{"model": "self-supervised image encoder", "dataset": "photos of plants and fungi (iNaturalist)", "train_examples": 45211, "image_size": 48, "crop_scale_min": 0.4, "horizontal_flip": false, "translate": 0.06, "color_jitter": 0.4, "method": "byol", "arch": "vit", "norm": "layernorm", "norm_position": "pre", "activation": "quick_gelu", "head_dim": 64, "fused_qkv": false, "bias": "qkv", "qk_norm": false, "parallel_block": false, "inner_norm": true, "moe": "soft", "num_experts": 8, "moe_every": 1, "expert_mlp_ratio": 1, "slots_per_expert": 1, "shared_expert": true, "patch_size": [8, 8], "conv_stem": false, "layers": 12, "width": 128, "positions": "sincos", "pooling": "mean", "projector_hidden": 512, "projector_out": 128, "projector_hidden_layers": 1, "target_momentum": 0.996, "residual_init": "none", "optimizer": "cautious_adamw", "lr": 0.0016, "beta1": 0.9, "beta2": 0.99, "eps": 1e-10, "ema_decay": 0.99, "steps": 10200, "batch_size": 256, "epochs": 57.8, "lr_schedule": "constant", "warmup_steps": 510, "weight_decay": 0.2}
Rows from expert 6 of block 3, named by matrix and row number. Rows with one number belong to one neuron. Each number is 200 + 40 x the weight over its row's rms, rounded and kept within 0 to 999. All counts start at 0. After the name is the row's rms in percent of the matrix's.
# up: expert up (model.blocks.3.mlp.up, 8x128x128), inputs 0-127
# down: expert down (model.blocks.3.mlp.down, 8x128x128, transposed), outputs 0-127
up.93,101,183,218,242,217,248,224,209,117,197,205,174,244,216,208,240,166,219,190,155,197,210,179,228,110,237,221,242,211,219,180,233,239,162,199,165,242,181,202,257,203,261,173,77,242,223,234,186,149,220,163,175,185,236,194,218,245,215,146,153,171,210,239,167,213,270,215,120,141,154,160,184,156,180,152,195,165,215,177,206,188,288,196,220,250,192,209,251,148,200,182,140,146,208,170,222,157,166,209,255,282,312,250,263,241,198,204,221,169,156,186,224,271,216,154,150,109,178,153,209,196,217,155,242,197,198,223,260,164
down.93,129,178,197,275,178,129,238,192,250,199,215,114,236,225,283,165,124,186,157,143,240,148,136,179,237,195,252,160,257,248,248,190,208,172,167,227,203,198,220,291,252,180,279,184,228,143,160,214,264,199,158,238,222,188,210,132,150,146,222,247,263,182,190,164,223,193,219,210,118,168,166,207,213,143,195,192,178,219,211,193,177,254,194,239,273,214,212,166,188,191,128,209,163,173,187,167,223,197,214,173,259,203,163,238,215,187,153,214,221,224,273,165,271,223,216,186,188,123,243,133,253,181,175,256,213,189,208,203,126
up.94,108,234,124,192,229,123,127,164,151,216,196,159,218,248,231,226,193,202,153,159,174,216,224,182,250,226,331,184,227,159,126,230,250,263,255,212,235,168,185,70,212,248,156,155,212,163,177,169,126,190,152,169,244,214,139,239,191,126,176,201,173,196,191,166,234,241,177,124,187,215,174,179,194,208,198,191,185,181,226,182,208,253,231,217,236,199,217,167,229,169,249,230,169,234,220,259,218,182,189,194,157,263,228,170,160,240,276,197,186,160,289,246,217,221,181,191,199,170,172,190,235,194,131,172,249,262,214,212,158
down.94,102,264,212,93,215,235,176,220,184,134,256,166,220,167,162,166,266,134,227,212,220,162,267,220,231,177,151,241,176,247,247,140,214,269,178,172,262,193,135,175,193,150,189,151,148,188,234,208,211,217,268,264,164,208,164,179,236,258,225,181,143,187,162,270,227,189,246,168,178,177,175,223,256,180,165,191,211,258,212,218,240,139,145,202,189,180,184,195,200,130,247,164,240,221,245,209,183,203,256,233,214,214,210,264,185,291,237,196,226,139,186,242,138,197,261,175,190,208,182,232,133,224,249,195,120,181,184,143,154
up.95,095,197,207,273,146,97,185,135,223,185,205,188,245,251,192,230,192,168,187,155,258,266,270,150,222,222,226,221,178,160,220,174,228,227,209,271,147,184,200,202,219,155,148,161,206,189,207,158,189,175,160,248,151,252,140,201,202,180,158,296,210,225,112,201,250,208,195,200,193,161,292,201,196,192,202,172,190,131,203,211,200,252,185,207,248,195,212,164,183,185,145,173,165,222,251,201,151,204,139,121,266,137,188,184,270,256,232,291,185,158,218,165,223,265,153,206,189,166,178,172,224,215,264,268,195,242,249,198,179
down.95,098,186,189,229,232,216,237,235,165,228,126,204,129,286,165,178,239,168,193,155,137,243,283,179,172,205,266,100,217,222,158,192,212,242,189,98,147,210,190,257,258,293,156,191,250,254,169,196,226,235,180,132,238,223,177,180,197,225,196,142,195,178,218,186,188,232,180,190,179,191,211,151,161,297,228,157,207,163,171,134,160,205,256,204,245,231,232,302,199,180,129,233,190,223,176,238,122,203,145,154,199,221,179,230,215,169,213,195,205,174,208,225,208,172,164,204,182,247,174,203,253,235,183,231,236,203,178,281,230
up.96,091,315,285,254,207,157,223,195,184,172,123,185,216,203,216,207,239,206,162,165,216,281,237,202,172,185,233,165,145,124,171,163,189,179,240,225,257,305,218,204,260,233,222,238,163,172,182,151,132,216,160,171,176,233,204,273,221,230,179,190,185,220,183,187,219,217,201,277,218,256,314,137,176,199,185,182,156,194,180,184,114,212,218,188,204,171,185,150,163,245,216,171,176,167,208,244,105,134,132,143,254,166,221,214,190,229,218,216,176,221,233,144,210,239,167,177,158,156,171,192,185,184,183,192,246,182,246,225,239
down.96,116,249,179,219,237,212,262,217,162,152,172,245,246,224,289,206,228,202,133,171,233,286,261,160,126,248,248,107,158,205,168,274,172,175,205,161,239,269,210,182,220,288,207,179,197,123,164,187,118,198,246,137,183,224,218,191,230,127,206,203,190,213,192,157,153,202,224,223,202,263,199,277,168,198,192,170,172,202,215,207,186,220,225,243,264,211,201,140,176,241,100,202,186,202,236,193,144,195,224,220,186,208,218,223,215,227,207,187,153,200,200,115,162,209,164,261,190,166,155,223,200,158,100,192,214,220,259,220,210
up.97,085,224,219,312,189,102,170,161,224,189,218,184,247,286,195,253,186,165,188,150,253,262,287,164,188,211,238,226,169,140,243,179,266,200,184,214,124,189,195,196,228,164,149,160,183,217,192,173,164,185,146,225,129,251,175,218,212,187,162,251,214,228,130,195,220,208,197,175,187,183,276,214,198,226,200,191,196,144,177,244,185,216,203,203,232,208,215,170,170,226,147,126,157,214,279,222,157,181,122,156,279,150,209,199,235,233,236,289,173,127,215,165,200,304,152,200,176,165,191,189,183,197,245,240,181,214,235,216,210
down.97,088,162,181,277,236,197,213,222,170,214,142,180,153,306,192,171,246,139,219,155,155,249,289,190,153,204,251,80,214,232,171,186,199,232,180,116,140,207,198,252,243,284,176,202,266,219,159,208,255,207,182,150,226,204,181,175,205,166,193,162,230,207,208,161,195,245,170,194,180,195,196,198,202,273,198,163,182,176,172,151,174,221,231,233,237,245,214,254,207,174,122,237,171,245,194,246,108,200,109,153,180,226,169,231,215,187,229,211,218,204,239,235,230,196,147,225,188,224,152,182,270,198,155,259,237,227,196,279,220
up.98,087,190,221,255,266,188,252,175,195,186,230,180,175,208,176,235,192,158,220,149,254,184,223,209,274,128,177,234,213,202,183,88,206,110,166,103,187,188,165,206,194,156,229,224,228,229,207,241,214,213,249,218,237,127,222,190,220,160,259,209,191,206,180,251,132,202,259,163,193,251,196,252,223,239,247,286,185,163,244,226,173,206,144,198,176,232,204,158,153,208,165,173,258,114,213,205,108,129,130,248,225,175,110,179,220,204,225,214,215,176,193,196,178,135,232,267,221,194,274,182,220,217,239,215,227,223,148,211,217
down.98,096,230,190,163,161,193,212,238,217,212,227,250,134,184,185,209,232,234,117,234,200,194,206,172,220,178,179,163,245,216,276,228,208,251,194,239,200,203,223,196,223,283,169,178,123,135,251,158,155,205,209,162,145,192,159,251,200,311,234,147,180,167,150,192,171,175,206,266,204,137,208,152,184,135,230,166,283,221,200,164,159,252,230,229,170,204,213,198,228,225,181,201,212,211,194,159,249,255,365,212,207,204,225,244,200,150,182,185,222,116,171,155,131,238,219,229,170,253,204,235,198,179,229,189,158,156,142,217,203
up.99,151,132,180,210,178,151,162,255,145,236,185,168,208,199,137,282,252,271,150,174,213,193,223,175,190,214,247,185,192,192,121,207,157,247,294,197,104,166,203,215,150,177,145,148,216,223,184,174,270,342,122,219,222,214,222,217,259,135,191,160,208,139,231,171,200,174,241,181,251,129,214,251,172,233,196,252,188,220,201,154,202,211,134,201,218,190,202,183,156,174,158,181,193,188,207,229,191,170,189,129,200,197,205,190,188,182,227,264,185,229,160,245,150,269,198,194,252,190,192,157,250,220,234,276,148,190,211,184,202
down.99,168,243,167,246,260,212,176,246,195,287,202,173,200,202,151,226,235,194,212,152,159,226,270,168,183,164,289,191,164,126,133,246,183,269,190,139,198,183,270,179,232,230,187,107,170,196,206,244,141,205,193,172,146,213,218,237,294,235,203,208,150,218,173,212,211,258,166,181,237,242,143,256,103,261,183,198,208,151,128,157,204,197,228,193,175,220,193,245,196,223,150,209,195,202,219,246,156,152,139,155,165,213,217,248,188,171,230,187,169,225,211,262,136,203,151,244,240,241,198,163,197,213,252,157,250,168,135,241,200
up.100,078,232,217,277,192,91,239,205,248,160,192,180,242,257,196,228,236,165,189,157,245,265,299,201,249,176,207,178,149,131,204,151,235,205,227,191,156,241,203,182,258,206,181,245,196,229,159,179,210,192,188,199,189,233,197,230,223,204,174,254,226,228,145,224,207,159,199,201,220,169,320,204,189,212,222,204,180,189,206,190,149,185,181,179,203,237,227,167,170,218,136,135,180,170,279,206,155,175,98,101,250,89,190,186,201,230,222,267,160,154,222,154,137,232,155,231,231,159,190,179,196,236,245,240,208,192,238,200,247
down.100,088,187,163,263,230,244,245,240,162,151,141,220,221,259,197,178,258,171,198,154,173,298,296,186,120,222,202,113,145,225,133,181,179,242,216,142,148,239,183,239,268,255,181,249,229,246,203,197,220,227,216,119,214,237,196,209,233,153,173,194,214,208,215,161,198,214,170,156,200,198,203,190,174,240,176,195,145,182,159,178,178,198,212,221,224,237,218,249,207,168,126,227,173,241,229,270,82,231,109,169,184,187,162,216,211,214,227,214,177,202,201,229,187,189,140,253,192,234,118,213,234,215,156,253,223,202,236,259,255
up.101,099,166,256,260,221,256,235,244,179,183,160,150,227,236,209,221,171,217,186,161,199,233,190,182,98,239,207,235,170,226,170,190,220,115,206,141,198,186,197,308,244,222,205,88,187,214,239,213,164,232,165,171,176,247,240,232,262,256,162,173,136,224,221,162,171,230,209,187,174,230,236,158,175,205,178,252,185,225,141,212,153,237,199,190,232,199,198,219,157,217,187,93,158,200,167,263,116,135,186,204,299,285,234,227,218,213,195,218,186,203,182,182,261,242,172,142,150,190,182,202,191,188,200,243,198,149,228,279,187
down.101,109,178,170,259,177,146,212,214,220,192,261,105,196,242,275,177,170,192,170,173,204,218,184,182,200,195,247,175,234,252,245,252,202,165,175,172,214,243,156,269,231,231,228,256,276,187,148,192,197,193,157,208,262,167,214,159,179,70,206,237,248,191,210,158,209,171,204,205,135,193,182,227,202,141,190,198,139,232,215,188,230,267,193,284,261,199,227,105,189,208,117,215,170,181,193,190,201,173,176,159,234,216,137,208,238,224,200,211,183,280,252,167,246,238,211,180,214,160,218,121,252,164,92,240,225,207,202,196,163
up.102,108,138,168,262,122,137,176,135,219,192,205,160,247,279,196,246,184,174,201,182,263,268,279,110,198,255,216,216,189,193,194,168,223,226,205,251,123,167,199,234,199,142,154,172,188,185,219,199,226,170,183,263,130,256,149,177,201,158,157,294,193,235,121,179,242,214,182,180,206,178,243,181,204,197,188,202,189,132,210,243,215,277,194,218,253,200,208,173,203,176,151,181,143,228,241,211,147,230,156,146,224,165,201,175,278,257,246,301,185,190,222,172,238,226,148,205,171,178,165,188,228,211,243,265,195,226,242,192,183
down.102,101,173,195,220,234,204,207,242,169,234,140,153,108,290,130,177,238,187,213,175,136,211,263,192,192,205,276,136,213,224,163,185,227,235,184,79,145,181,201,279,238,283,146,228,255,263,169,186,241,254,152,163,268,203,181,174,208,213,212,144,204,150,223,202,190,213,215,187,186,186,204,130,174,312,224,164,216,172,175,141,182,192,248,188,228,228,212,284,203,169,147,224,201,191,179,233,137,188,130,167,179,225,175,238,183,175,203,192,238,193,219,232,209,175,188,187,192,258,186,175,255,244,189,231,220,208,177,283,228
up.103,085,233,260,230,284,223,236,184,181,167,201,197,211,198,244,212,177,171,255,184,254,182,179,205,251,140,190,205,164,194,134,110,216,67,173,115,225,222,193,155,175,176,235,164,167,172,151,230,218,221,249,206,262,143,210,190,228,155,229,179,197,183,164,243,145,275,265,201,214,287,173,252,272,249,178,250,191,188,225,215,193,202,196,211,203,233,189,140,167,188,225,214,233,133,209,175,141,88,159,275,168,229,170,216,140,212,172,171,217,229,197,203,201,127,225,233,234,154,235,202,243,198,212,186,223,231,172,185,143
down.103,091,171,169,153,148,213,215,231,223,241,194,203,138,198,150,206,253,234,125,203,182,214,221,169,218,182,187,166,255,251,263,190,190,289,214,232,140,199,175,250,268,267,149,218,163,191,291,192,180,181,218,162,161,241,149,254,182,316,203,181,174,216,173,164,206,145,135,188,157,140,213,138,187,152,243,209,269,214,192,165,153,261,229,227,187,201,217,260,226,205,194,207,185,235,183,212,196,287,280,132,219,184,180,187,244,139,225,199,210,109,206,189,166,247,205,209,148,262,175,237,187,192,247,216,174,142,145,207,229
up.104,098,274,267,252,217,182,183,193,180,208,150,188,210,182,216,221,175,204,172,156,224,238,246,148,125,205,250,201,130,161,240,174,219,147,207,195,234,246,205,224,237,229,194,239,154,201,194,150,142,205,135,191,174,233,204,229,236,243,180,189,155,220,189,169,223,230,209,289,230,254,288,122,177,223,173,168,166,171,151,229,140,196,219,176,216,182,175,126,171,278,200,164,160,165,219,277,143,95,128,143,258,237,215,223,192,194,227,214,184,229,239,170,241,259,185,145,126,154,199,240,164,191,191,193,243,172,239,255,262
down.104,117,213,178,230,221,189,214,203,190,184,208,181,217,235,258,205,202,214,142,180,255,264,230,163,137,279,259,145,174,192,177,281,209,146,194,177,203,236,248,187,175,280,203,211,204,134,143,204,121,170,209,166,208,196,214,184,242,94,216,192,213,239,173,170,172,221,197,219,186,256,202,288,199,205,176,198,167,181,205,208,210,237,226,262,240,223,177,77,197,284,74,201,192,186,223,210,140,170,214,195,173,237,211,220,206,213,221,187,173,251,250,113,162,225,167,237,193,147,165,214,222,146,95,189,201,231,249,192,218
up.105,097,241,252,252,129,128,178,159,206,190,193,172,231,198,188,204,201,197,166,195,193,290,243,175,176,226,198,213,168,123,224,175,208,293,262,347,223,236,233,197,220,149,187,188,193,188,198,138,184,189,162,214,187,239,162,259,244,221,162,256,206,230,116,190,242,204,188,260,224,167,298,125,183,143,197,142,170,162,188,150,190,241,195,172,206,182,201,115,226,226,194,171,168,212,205,216,165,183,129,107,231,147,197,198,216,232,243,257,174,223,235,158,203,259,157,187,173,195,173,176,203,224,260,240,195,233,234,205,220
down.105,106,259,194,144,212,233,271,221,171,223,131,249,187,242,174,213,258,201,136,159,176,278,295,168,185,204,259,102,185,210,159,247,207,215,191,131,181,220,188,250,240,327,144,179,215,192,184,162,166,206,220,126,202,254,161,211,210,210,205,116,178,213,179,195,148,241,182,224,180,220,204,210,113,266,220,172,237,191,191,183,163,238,254,221,284,242,240,281,200,236,140,219,198,210,163,169,141,187,249,171,205,223,224,239,231,155,181,195,156,152,165,168,160,197,186,207,178,239,160,259,211,212,150,179,207,187,204,226,210
up.106,075,156,209,293,160,184,209,232,203,201,218,172,223,228,152,243,165,173,221,156,210,225,288,139,171,241,221,239,182,216,265,137,274,166,174,138,76,140,181,244,194,180,169,220,213,280,224,227,229,170,170,219,142,242,191,144,200,200,172,237,210,283,208,183,205,203,181,183,201,164,209,172,208,248,175,221,187,151,155,251,195,230,195,197,211,208,213,187,169,194,123,134,147,186,209,229,122,235,171,199,305,220,170,230,251,214,255,287,163,191,197,159,236,252,183,187,126,191,196,193,167,246,242,255,195,207,225,249,252
down.106,087,114,175,287,190,170,166,200,216,210,177,125,177,269,202,175,195,136,239,155,178,196,212,173,146,219,210,186,238,222,183,144,219,208,168,156,151,188,226,280,167,230,202,249,274,257,161,217,295,160,137,187,243,177,169,160,187,154,170,205,270,217,201,155,247,218,152,147,180,183,226,186,256,252,156,186,181,189,160,166,212,229,227,248,222,283,213,194,206,202,168,231,168,229,178,261,172,228,101,161,203,243,127,201,230,182,195,227,225,274,241,260,263,213,150,161,199,194,200,171,268,175,157,260,251,233,212,246,203
up.107,098,246,235,231,189,205,166,226,194,236,176,145,209,219,169,198,237,253,141,194,187,244,267,154,165,196,208,240,169,158,206,174,185,190,251,224,240,220,214,240,218,185,173,246,138,177,241,204,162,208,158,206,189,233,213,241,230,261,183,227,161,245,185,138,217,199,173,272,236,271,241,45,168,179,187,228,177,180,149,225,124,202,196,172,204,163,152,124,214,271,242,139,171,169,191,270,171,153,125,102,240,238,231,176,170,176,277,203,190,245,237,202,201,240,182,162,136,170,190,232,172,213,212,179,235,165,234,258,256
down.107,104,229,133,130,176,172,183,220,222,211,237,158,214,230,201,231,250,252,94,201,245,270,240,204,184,234,220,199,178,236,199,267,192,170,223,198,192,235,202,256,217,284,159,269,204,151,200,178,125,161,209,174,209,216,210,206,237,116,206,195,181,259,180,144,153,162,169,206,177,265,192,245,175,169,198,259,194,220,199,232,201,247,187,266,260,198,201,120,210,320,143,174,173,179,217,222,164,188,221,124,178,250,237,175,233,210,246,210,159,216,199,115,138,262,213,202,186,180,176,211,185,133,110,170,172,196,238,185,228
up.108,089,230,217,234,205,200,152,226,214,247,192,147,212,229,142,219,242,247,179,202,188,239,287,154,185,187,205,241,167,173,209,182,194,175,235,204,197,193,215,240,211,172,168,257,125,187,248,196,177,207,168,210,190,242,201,238,222,252,184,229,166,244,178,150,227,187,176,257,263,276,241,52,182,183,182,239,187,162,145,243,131,192,199,157,200,175,142,117,221,274,245,148,170,171,201,264,171,168,112,107,212,253,232,160,168,181,275,210,189,255,229,189,174,241,179,171,139,163,178,233,174,204,229,181,225,179,239,253,254
down.108,092,219,126,129,174,170,161,219,216,236,259,155,203,233,188,222,258,253,131,222,230,271,241,210,179,233,198,218,187,241,207,248,193,162,217,180,194,227,209,252,193,271,158,283,207,173,205,177,129,152,197,187,215,203,210,199,248,127,205,183,185,273,181,142,155,163,158,197,180,274,220,218,191,167,195,267,187,221,195,240,205,248,192,269,252,203,193,120,220,327,160,180,177,178,215,248,160,185,185,115,162,249,225,169,232,205,267,210,172,226,196,122,139,248,218,192,184,175,171,215,185,125,122,170,169,197,234,172,226
up.109,095,210,214,238,182,202,179,245,210,233,172,161,212,228,158,211,258,258,147,199,181,233,266,161,159,196,206,225,169,183,202,178,198,175,260,209,192,204,211,265,224,167,163,212,145,183,238,192,176,220,142,210,197,238,205,258,218,272,185,221,170,237,168,133,208,180,168,243,228,245,262,34,180,171,193,255,190,208,156,221,97,202,203,177,201,178,168,128,207,278,233,139,177,175,188,278,184,182,136,104,271,249,213,174,175,187,270,216,190,235,220,188,196,262,174,174,143,171,176,215,165,214,228,188,223,157,235,264,245
down.109,092,203,120,146,165,173,175,234,233,238,254,141,203,247,196,223,258,237,104,212,223,290,246,217,180,212,201,188,199,260,214,250,188,187,219,187,177,245,169,285,244,283,155,275,213,180,208,173,140,161,203,174,218,214,201,217,226,116,211,209,190,251,182,134,155,151,164,202,159,236,197,218,164,157,219,256,182,240,197,227,205,257,183,281,252,199,219,136,212,300,172,190,175,189,210,249,168,195,200,111,185,252,214,175,240,208,250,209,180,198,198,129,148,255,228,194,185,197,178,196,199,132,102,191,169,194,213,181,226
up.110,113,205,197,257,125,120,162,127,206,189,189,177,249,263,189,208,187,193,173,211,215,306,254,111,191,262,199,222,194,157,141,181,245,268,207,302,197,183,216,196,201,161,157,179,220,183,232,149,190,179,148,245,176,241,111,230,204,169,149,284,196,234,143,201,275,213,186,171,209,202,267,151,198,192,181,177,177,107,194,202,228,272,205,199,246,190,227,169,226,174,194,187,137,240,183,221,159,211,128,128,190,144,218,165,233,256,241,240,175,190,228,196,242,225,140,186,177,179,158,206,226,222,234,217,229,245,247,195,200
down.110,116,228,181,197,226,202,245,232,170,253,161,215,144,248,137,195,260,189,160,159,143,220,242,158,210,207,302,133,201,169,144,236,207,213,189,108,163,208,227,241,221,330,142,256,243,247,154,173,211,232,141,133,243,237,163,193,219,233,183,109,205,169,200,201,197,225,193,206,211,211,227,135,134,279,197,139,231,163,167,136,163,214,268,200,240,234,221,279,213,237,153,249,199,197,148,186,163,181,180,157,182,243,210,238,208,142,176,199,193,213,214,201,171,203,177,176,197,242,158,209,252,237,159,189,238,200,215,259,231
up.111,078,161,169,207,180,138,201,249,242,174,192,178,272,238,225,214,227,198,237,257,245,178,227,213,296,243,228,207,143,180,164,240,205,219,235,208,147,229,215,158,235,208,211,164,137,164,146,192,229,244,179,225,192,251,218,138,220,181,183,228,249,167,183,179,200,186,204,257,250,214,253,225,227,216,210,203,196,244,163,129,238,198,192,212,227,185,183,249,203,131,189,154,154,182,274,178,256,192,179,118,188,151,253,211,150,247,134,213,172,129,157,142,195,236,178,158,299,132,166,132,249,238,239,226,155,198,238,168,86
down.111,075,221,186,275,188,217,157,250,210,177,270,175,187,211,142,242,208,180,191,212,134,223,247,211,188,255,171,276,183,163,171,185,208,252,192,200,183,210,227,136,237,214,171,163,112,219,182,163,195,265,132,135,198,193,212,176,297,196,148,161,184,165,206,187,235,231,250,271,254,153,224,112,159,197,159,176,99,220,126,140,267,200,191,184,200,207,202,214,204,191,213,167,134,199,219,275,177,173,213,200,184,239,264,282,161,256,195,254,181,161,184,208,145,207,200,163,226,228,148,181,216,262,247,226,192,248,188,250,145
up.112,088,296,270,241,133,145,207,186,213,173,153,183,210,223,215,177,212,203,182,170,209,315,285,175,149,184,231,151,112,117,210,171,231,258,252,303,201,267,224,190,245,209,181,209,151,164,188,164,171,189,152,184,163,236,199,285,217,223,170,213,206,215,162,196,211,189,187,267,226,200,325,141,188,170,203,162,174,183,179,178,130,200,220,189,202,185,188,170,196,227,205,169,176,230,219,216,135,178,141,98,250,144,218,222,172,223,230,233,188,219,230,172,235,282,169,184,194,185,175,199,186,181,209,212,221,170,235,218,228
down.112,106,264,165,200,219,233,268,222,167,176,141,261,213,244,244,210,253,202,123,176,213,299,308,149,167,224,240,77,164,209,161,257,189,222,203,163,204,253,207,229,246,310,156,190,183,136,177,163,147,213,238,113,188,233,196,203,217,165,197,177,190,207,186,175,155,217,207,234,205,235,203,230,141,214,204,156,205,180,192,178,176,225,235,233,284,225,212,211,199,242,111,211,197,218,206,172,158,223,243,202,188,193,222,241,217,196,194,202,140,164,149,138,142,209,154,255,189,216,136,241,224,188,145,180,208,198,234,261,218
up.113,103,148,197,204,209,115,154,263,187,253,207,187,213,210,161,273,281,235,199,192,214,189,228,198,278,229,276,209,211,211,189,253,193,219,276,188,135,139,198,172,114,208,137,192,253,203,144,146,261,282,125,219,254,206,189,168,203,134,192,156,227,125,216,204,203,173,252,222,268,134,208,272,217,247,194,219,197,187,226,122,197,226,140,192,231,174,206,182,179,158,172,189,192,170,190,168,230,130,197,131,165,193,207,187,198,182,223,232,188,201,165,214,169,208,197,194,248,180,192,133,301,232,239,241,155,221,208,155,154
down.113,113,239,189,231,248,187,158,250,212,229,244,159,224,159,101,207,223,242,234,166,144,183,257,153,243,238,286,253,173,133,146,245,212,262,173,161,186,130,279,162,199,211,215,154,187,242,195,217,220,213,113,206,219,234,198,216,283,245,204,179,171,195,193,237,278,244,186,152,256,203,152,202,117,292,141,205,196,128,137,154,207,176,213,162,209,212,195,234,199,204,147,198,205,161,205,240,150,179,130,160,155,227,227,245,166,178,231,175,200,258,241,264,161,226,181,185,209,228,187,184,179,260,251,187,204,201,156,193,199
up.114,091,203,223,321,212,135,221,207,209,175,217,152,257,283,146,263,226,192,192,149,261,246,267,191,196,200,204,238,163,166,213,192,239,180,205,179,158,225,211,247,235,186,172,197,189,251,191,182,188,213,168,209,151,242,203,229,264,201,159,207,200,228,143,185,218,203,206,181,197,192,298,170,154,204,184,233,170,182,154,238,156,224,173,178,222,208,197,187,158,243,147,79,160,154,265,214,143,168,111,161,295,156,214,207,250,226,216,270,153,134,191,165,154,239,139,177,179,153,177,209,204,211,250,263,171,183,236,249,220
down.114,080,149,149,256,219,209,228,220,189,187,188,131,200,270,209,168,215,182,220,167,185,296,263,209,148,197,237,126,164,263,203,204,183,203,192,128,144,230,153,271,284,257,185,243,269,228,182,215,214,191,204,183,232,233,180,176,194,112,212,224,238,232,221,140,215,209,155,174,147,203,182,208,187,239,191,220,144,171,181,184,225,234,205,252,251,211,230,209,197,175,113,214,201,230,197,261,111,196,69,126,206,210,152,212,242,230,261,195,207,255,249,200,223,201,161,241,196,174,158,168,240,188,131,259,215,206,211,236,229
up.115,092,196,264,277,204,192,258,215,201,151,177,170,228,226,170,219,190,169,189,125,260,224,208,201,168,203,178,235,144,166,212,142,222,164,195,196,182,230,208,281,261,194,214,166,217,240,210,182,202,241,169,197,160,225,211,201,259,223,169,201,202,218,176,202,202,212,227,218,169,161,296,219,170,222,188,209,172,210,153,207,161,226,165,194,221,206,223,225,123,193,113,111,178,160,221,208,107,155,162,167,364,158,183,249,305,251,165,265,166,154,157,183,204,233,173,157,182,186,200,165,239,215,252,276,180,177,224,238,192
down.115,092,157,161,271,208,221,255,202,174,155,185,166,208,241,254,179,158,161,211,170,153,272,204,182,175,203,237,152,178,232,212,208,179,192,187,172,185,249,137,253,269,235,230,226,277,225,182,200,221,209,200,167,249,222,188,152,162,111,182,249,246,216,240,132,231,200,168,192,135,173,199,218,181,247,211,181,113,165,197,145,232,242,205,244,232,188,265,188,163,164,109,216,191,226,168,235,134,192,91,163,255,192,141,201,260,254,236,202,159,257,247,192,242,171,182,227,220,164,199,151,269,213,138,275,237,231,223,233,183
up.116,100,291,257,228,210,182,175,195,174,217,186,149,208,187,190,205,216,223,169,194,205,238,250,155,145,198,232,215,157,162,243,177,202,187,230,212,259,234,224,226,223,212,178,246,121,172,209,153,166,206,159,201,176,230,191,227,232,250,176,217,152,236,179,155,229,228,195,303,232,265,257,90,184,203,171,179,175,183,155,230,127,192,201,177,210,166,149,105,195,276,210,169,159,172,207,265,161,114,140,130,243,270,217,213,178,193,255,218,184,264,241,202,204,251,182,148,112,159,194,249,161,198,188,178,239,167,236,255,244
down.116,121,232,164,184,199,190,205,202,202,183,220,186,237,235,253,222,205,245,127,211,262,274,239,193,145,262,218,167,172,216,172,289,205,150,206,181,199,240,250,210,171,278,191,211,192,133,161,193,118,170,226,175,191,204,215,189,243,96,217,182,203,236,175,166,147,210,196,221,204,271,199,281,189,188,187,222,183,190,203,234,209,235,208,260,237,211,186,95,211,313,91,180,190,179,218,198,157,175,233,192,173,242,240,207,199,213,221,201,164,212,229,101,145,236,191,240,189,163,158,237,213,133,95,174,177,219,251,187,220
up.117,075,181,196,230,262,171,197,231,246,203,204,162,226,236,177,250,240,198,237,189,247,185,214,179,290,214,240,283,196,235,165,169,208,84,183,85,136,161,186,220,210,166,169,251,126,218,205,200,235,239,177,255,182,227,204,113,229,220,196,269,189,227,206,209,203,203,237,189,225,233,234,225,234,277,191,264,187,182,147,255,188,182,185,146,214,201,187,154,175,230,171,141,166,108,245,235,222,105,114,134,204,202,224,159,200,226,191,233,172,192,201,158,139,199,194,160,185,124,219,200,171,247,263,183,207,169,226,206,231
down.117,076,152,161,274,241,173,174,200,195,164,269,119,252,215,196,216,199,201,257,173,184,217,185,230,148,251,188,263,180,210,155,182,195,181,204,166,180,220,236,193,182,189,235,252,213,262,180,225,239,208,144,205,235,193,227,163,291,115,153,185,218,208,221,169,249,216,190,137,196,194,219,167,227,213,94,242,81,187,159,220,241,224,171,218,179,205,193,160,201,217,192,185,138,202,225,279,124,148,91,153,172,258,201,192,202,236,237,225,187,273,247,210,218,216,167,143,216,134,153,207,215,167,132,256,197,245,228,177,202
up.118,136,185,205,289,198,183,214,230,209,201,217,144,255,251,149,244,259,247,160,209,234,237,276,163,202,241,219,254,170,159,182,221,179,181,246,192,196,215,231,250,214,212,175,212,164,212,224,171,190,243,131,208,153,265,183,211,276,211,155,218,173,207,174,145,250,230,207,239,249,212,259,135,145,165,144,215,145,170,149,204,145,255,163,172,256,137,167,162,179,229,177,122,137,181,206,216,123,149,126,134,272,209,253,214,229,208,225,253,156,206,185,180,192,221,145,148,158,148,146,189,223,240,213,250,188,202,258,261,191
down.118,073,165,129,207,168,220,175,222,215,214,230,152,199,263,208,201,202,205,111,249,232,287,227,200,169,243,213,171,180,239,193,232,187,146,181,202,184,270,134,280,250,276,158,274,220,214,195,186,145,168,179,194,200,209,183,183,205,105,229,232,226,245,226,114,170,178,164,225,171,201,225,202,163,144,220,245,150,211,203,175,219,264,199,278,240,184,255,124,233,279,144,187,187,210,201,283,171,182,165,147,208,223,235,178,243,226,249,211,192,198,273,117,175,212,223,226,197,147,181,186,212,156,118,231,186,175,247,203,249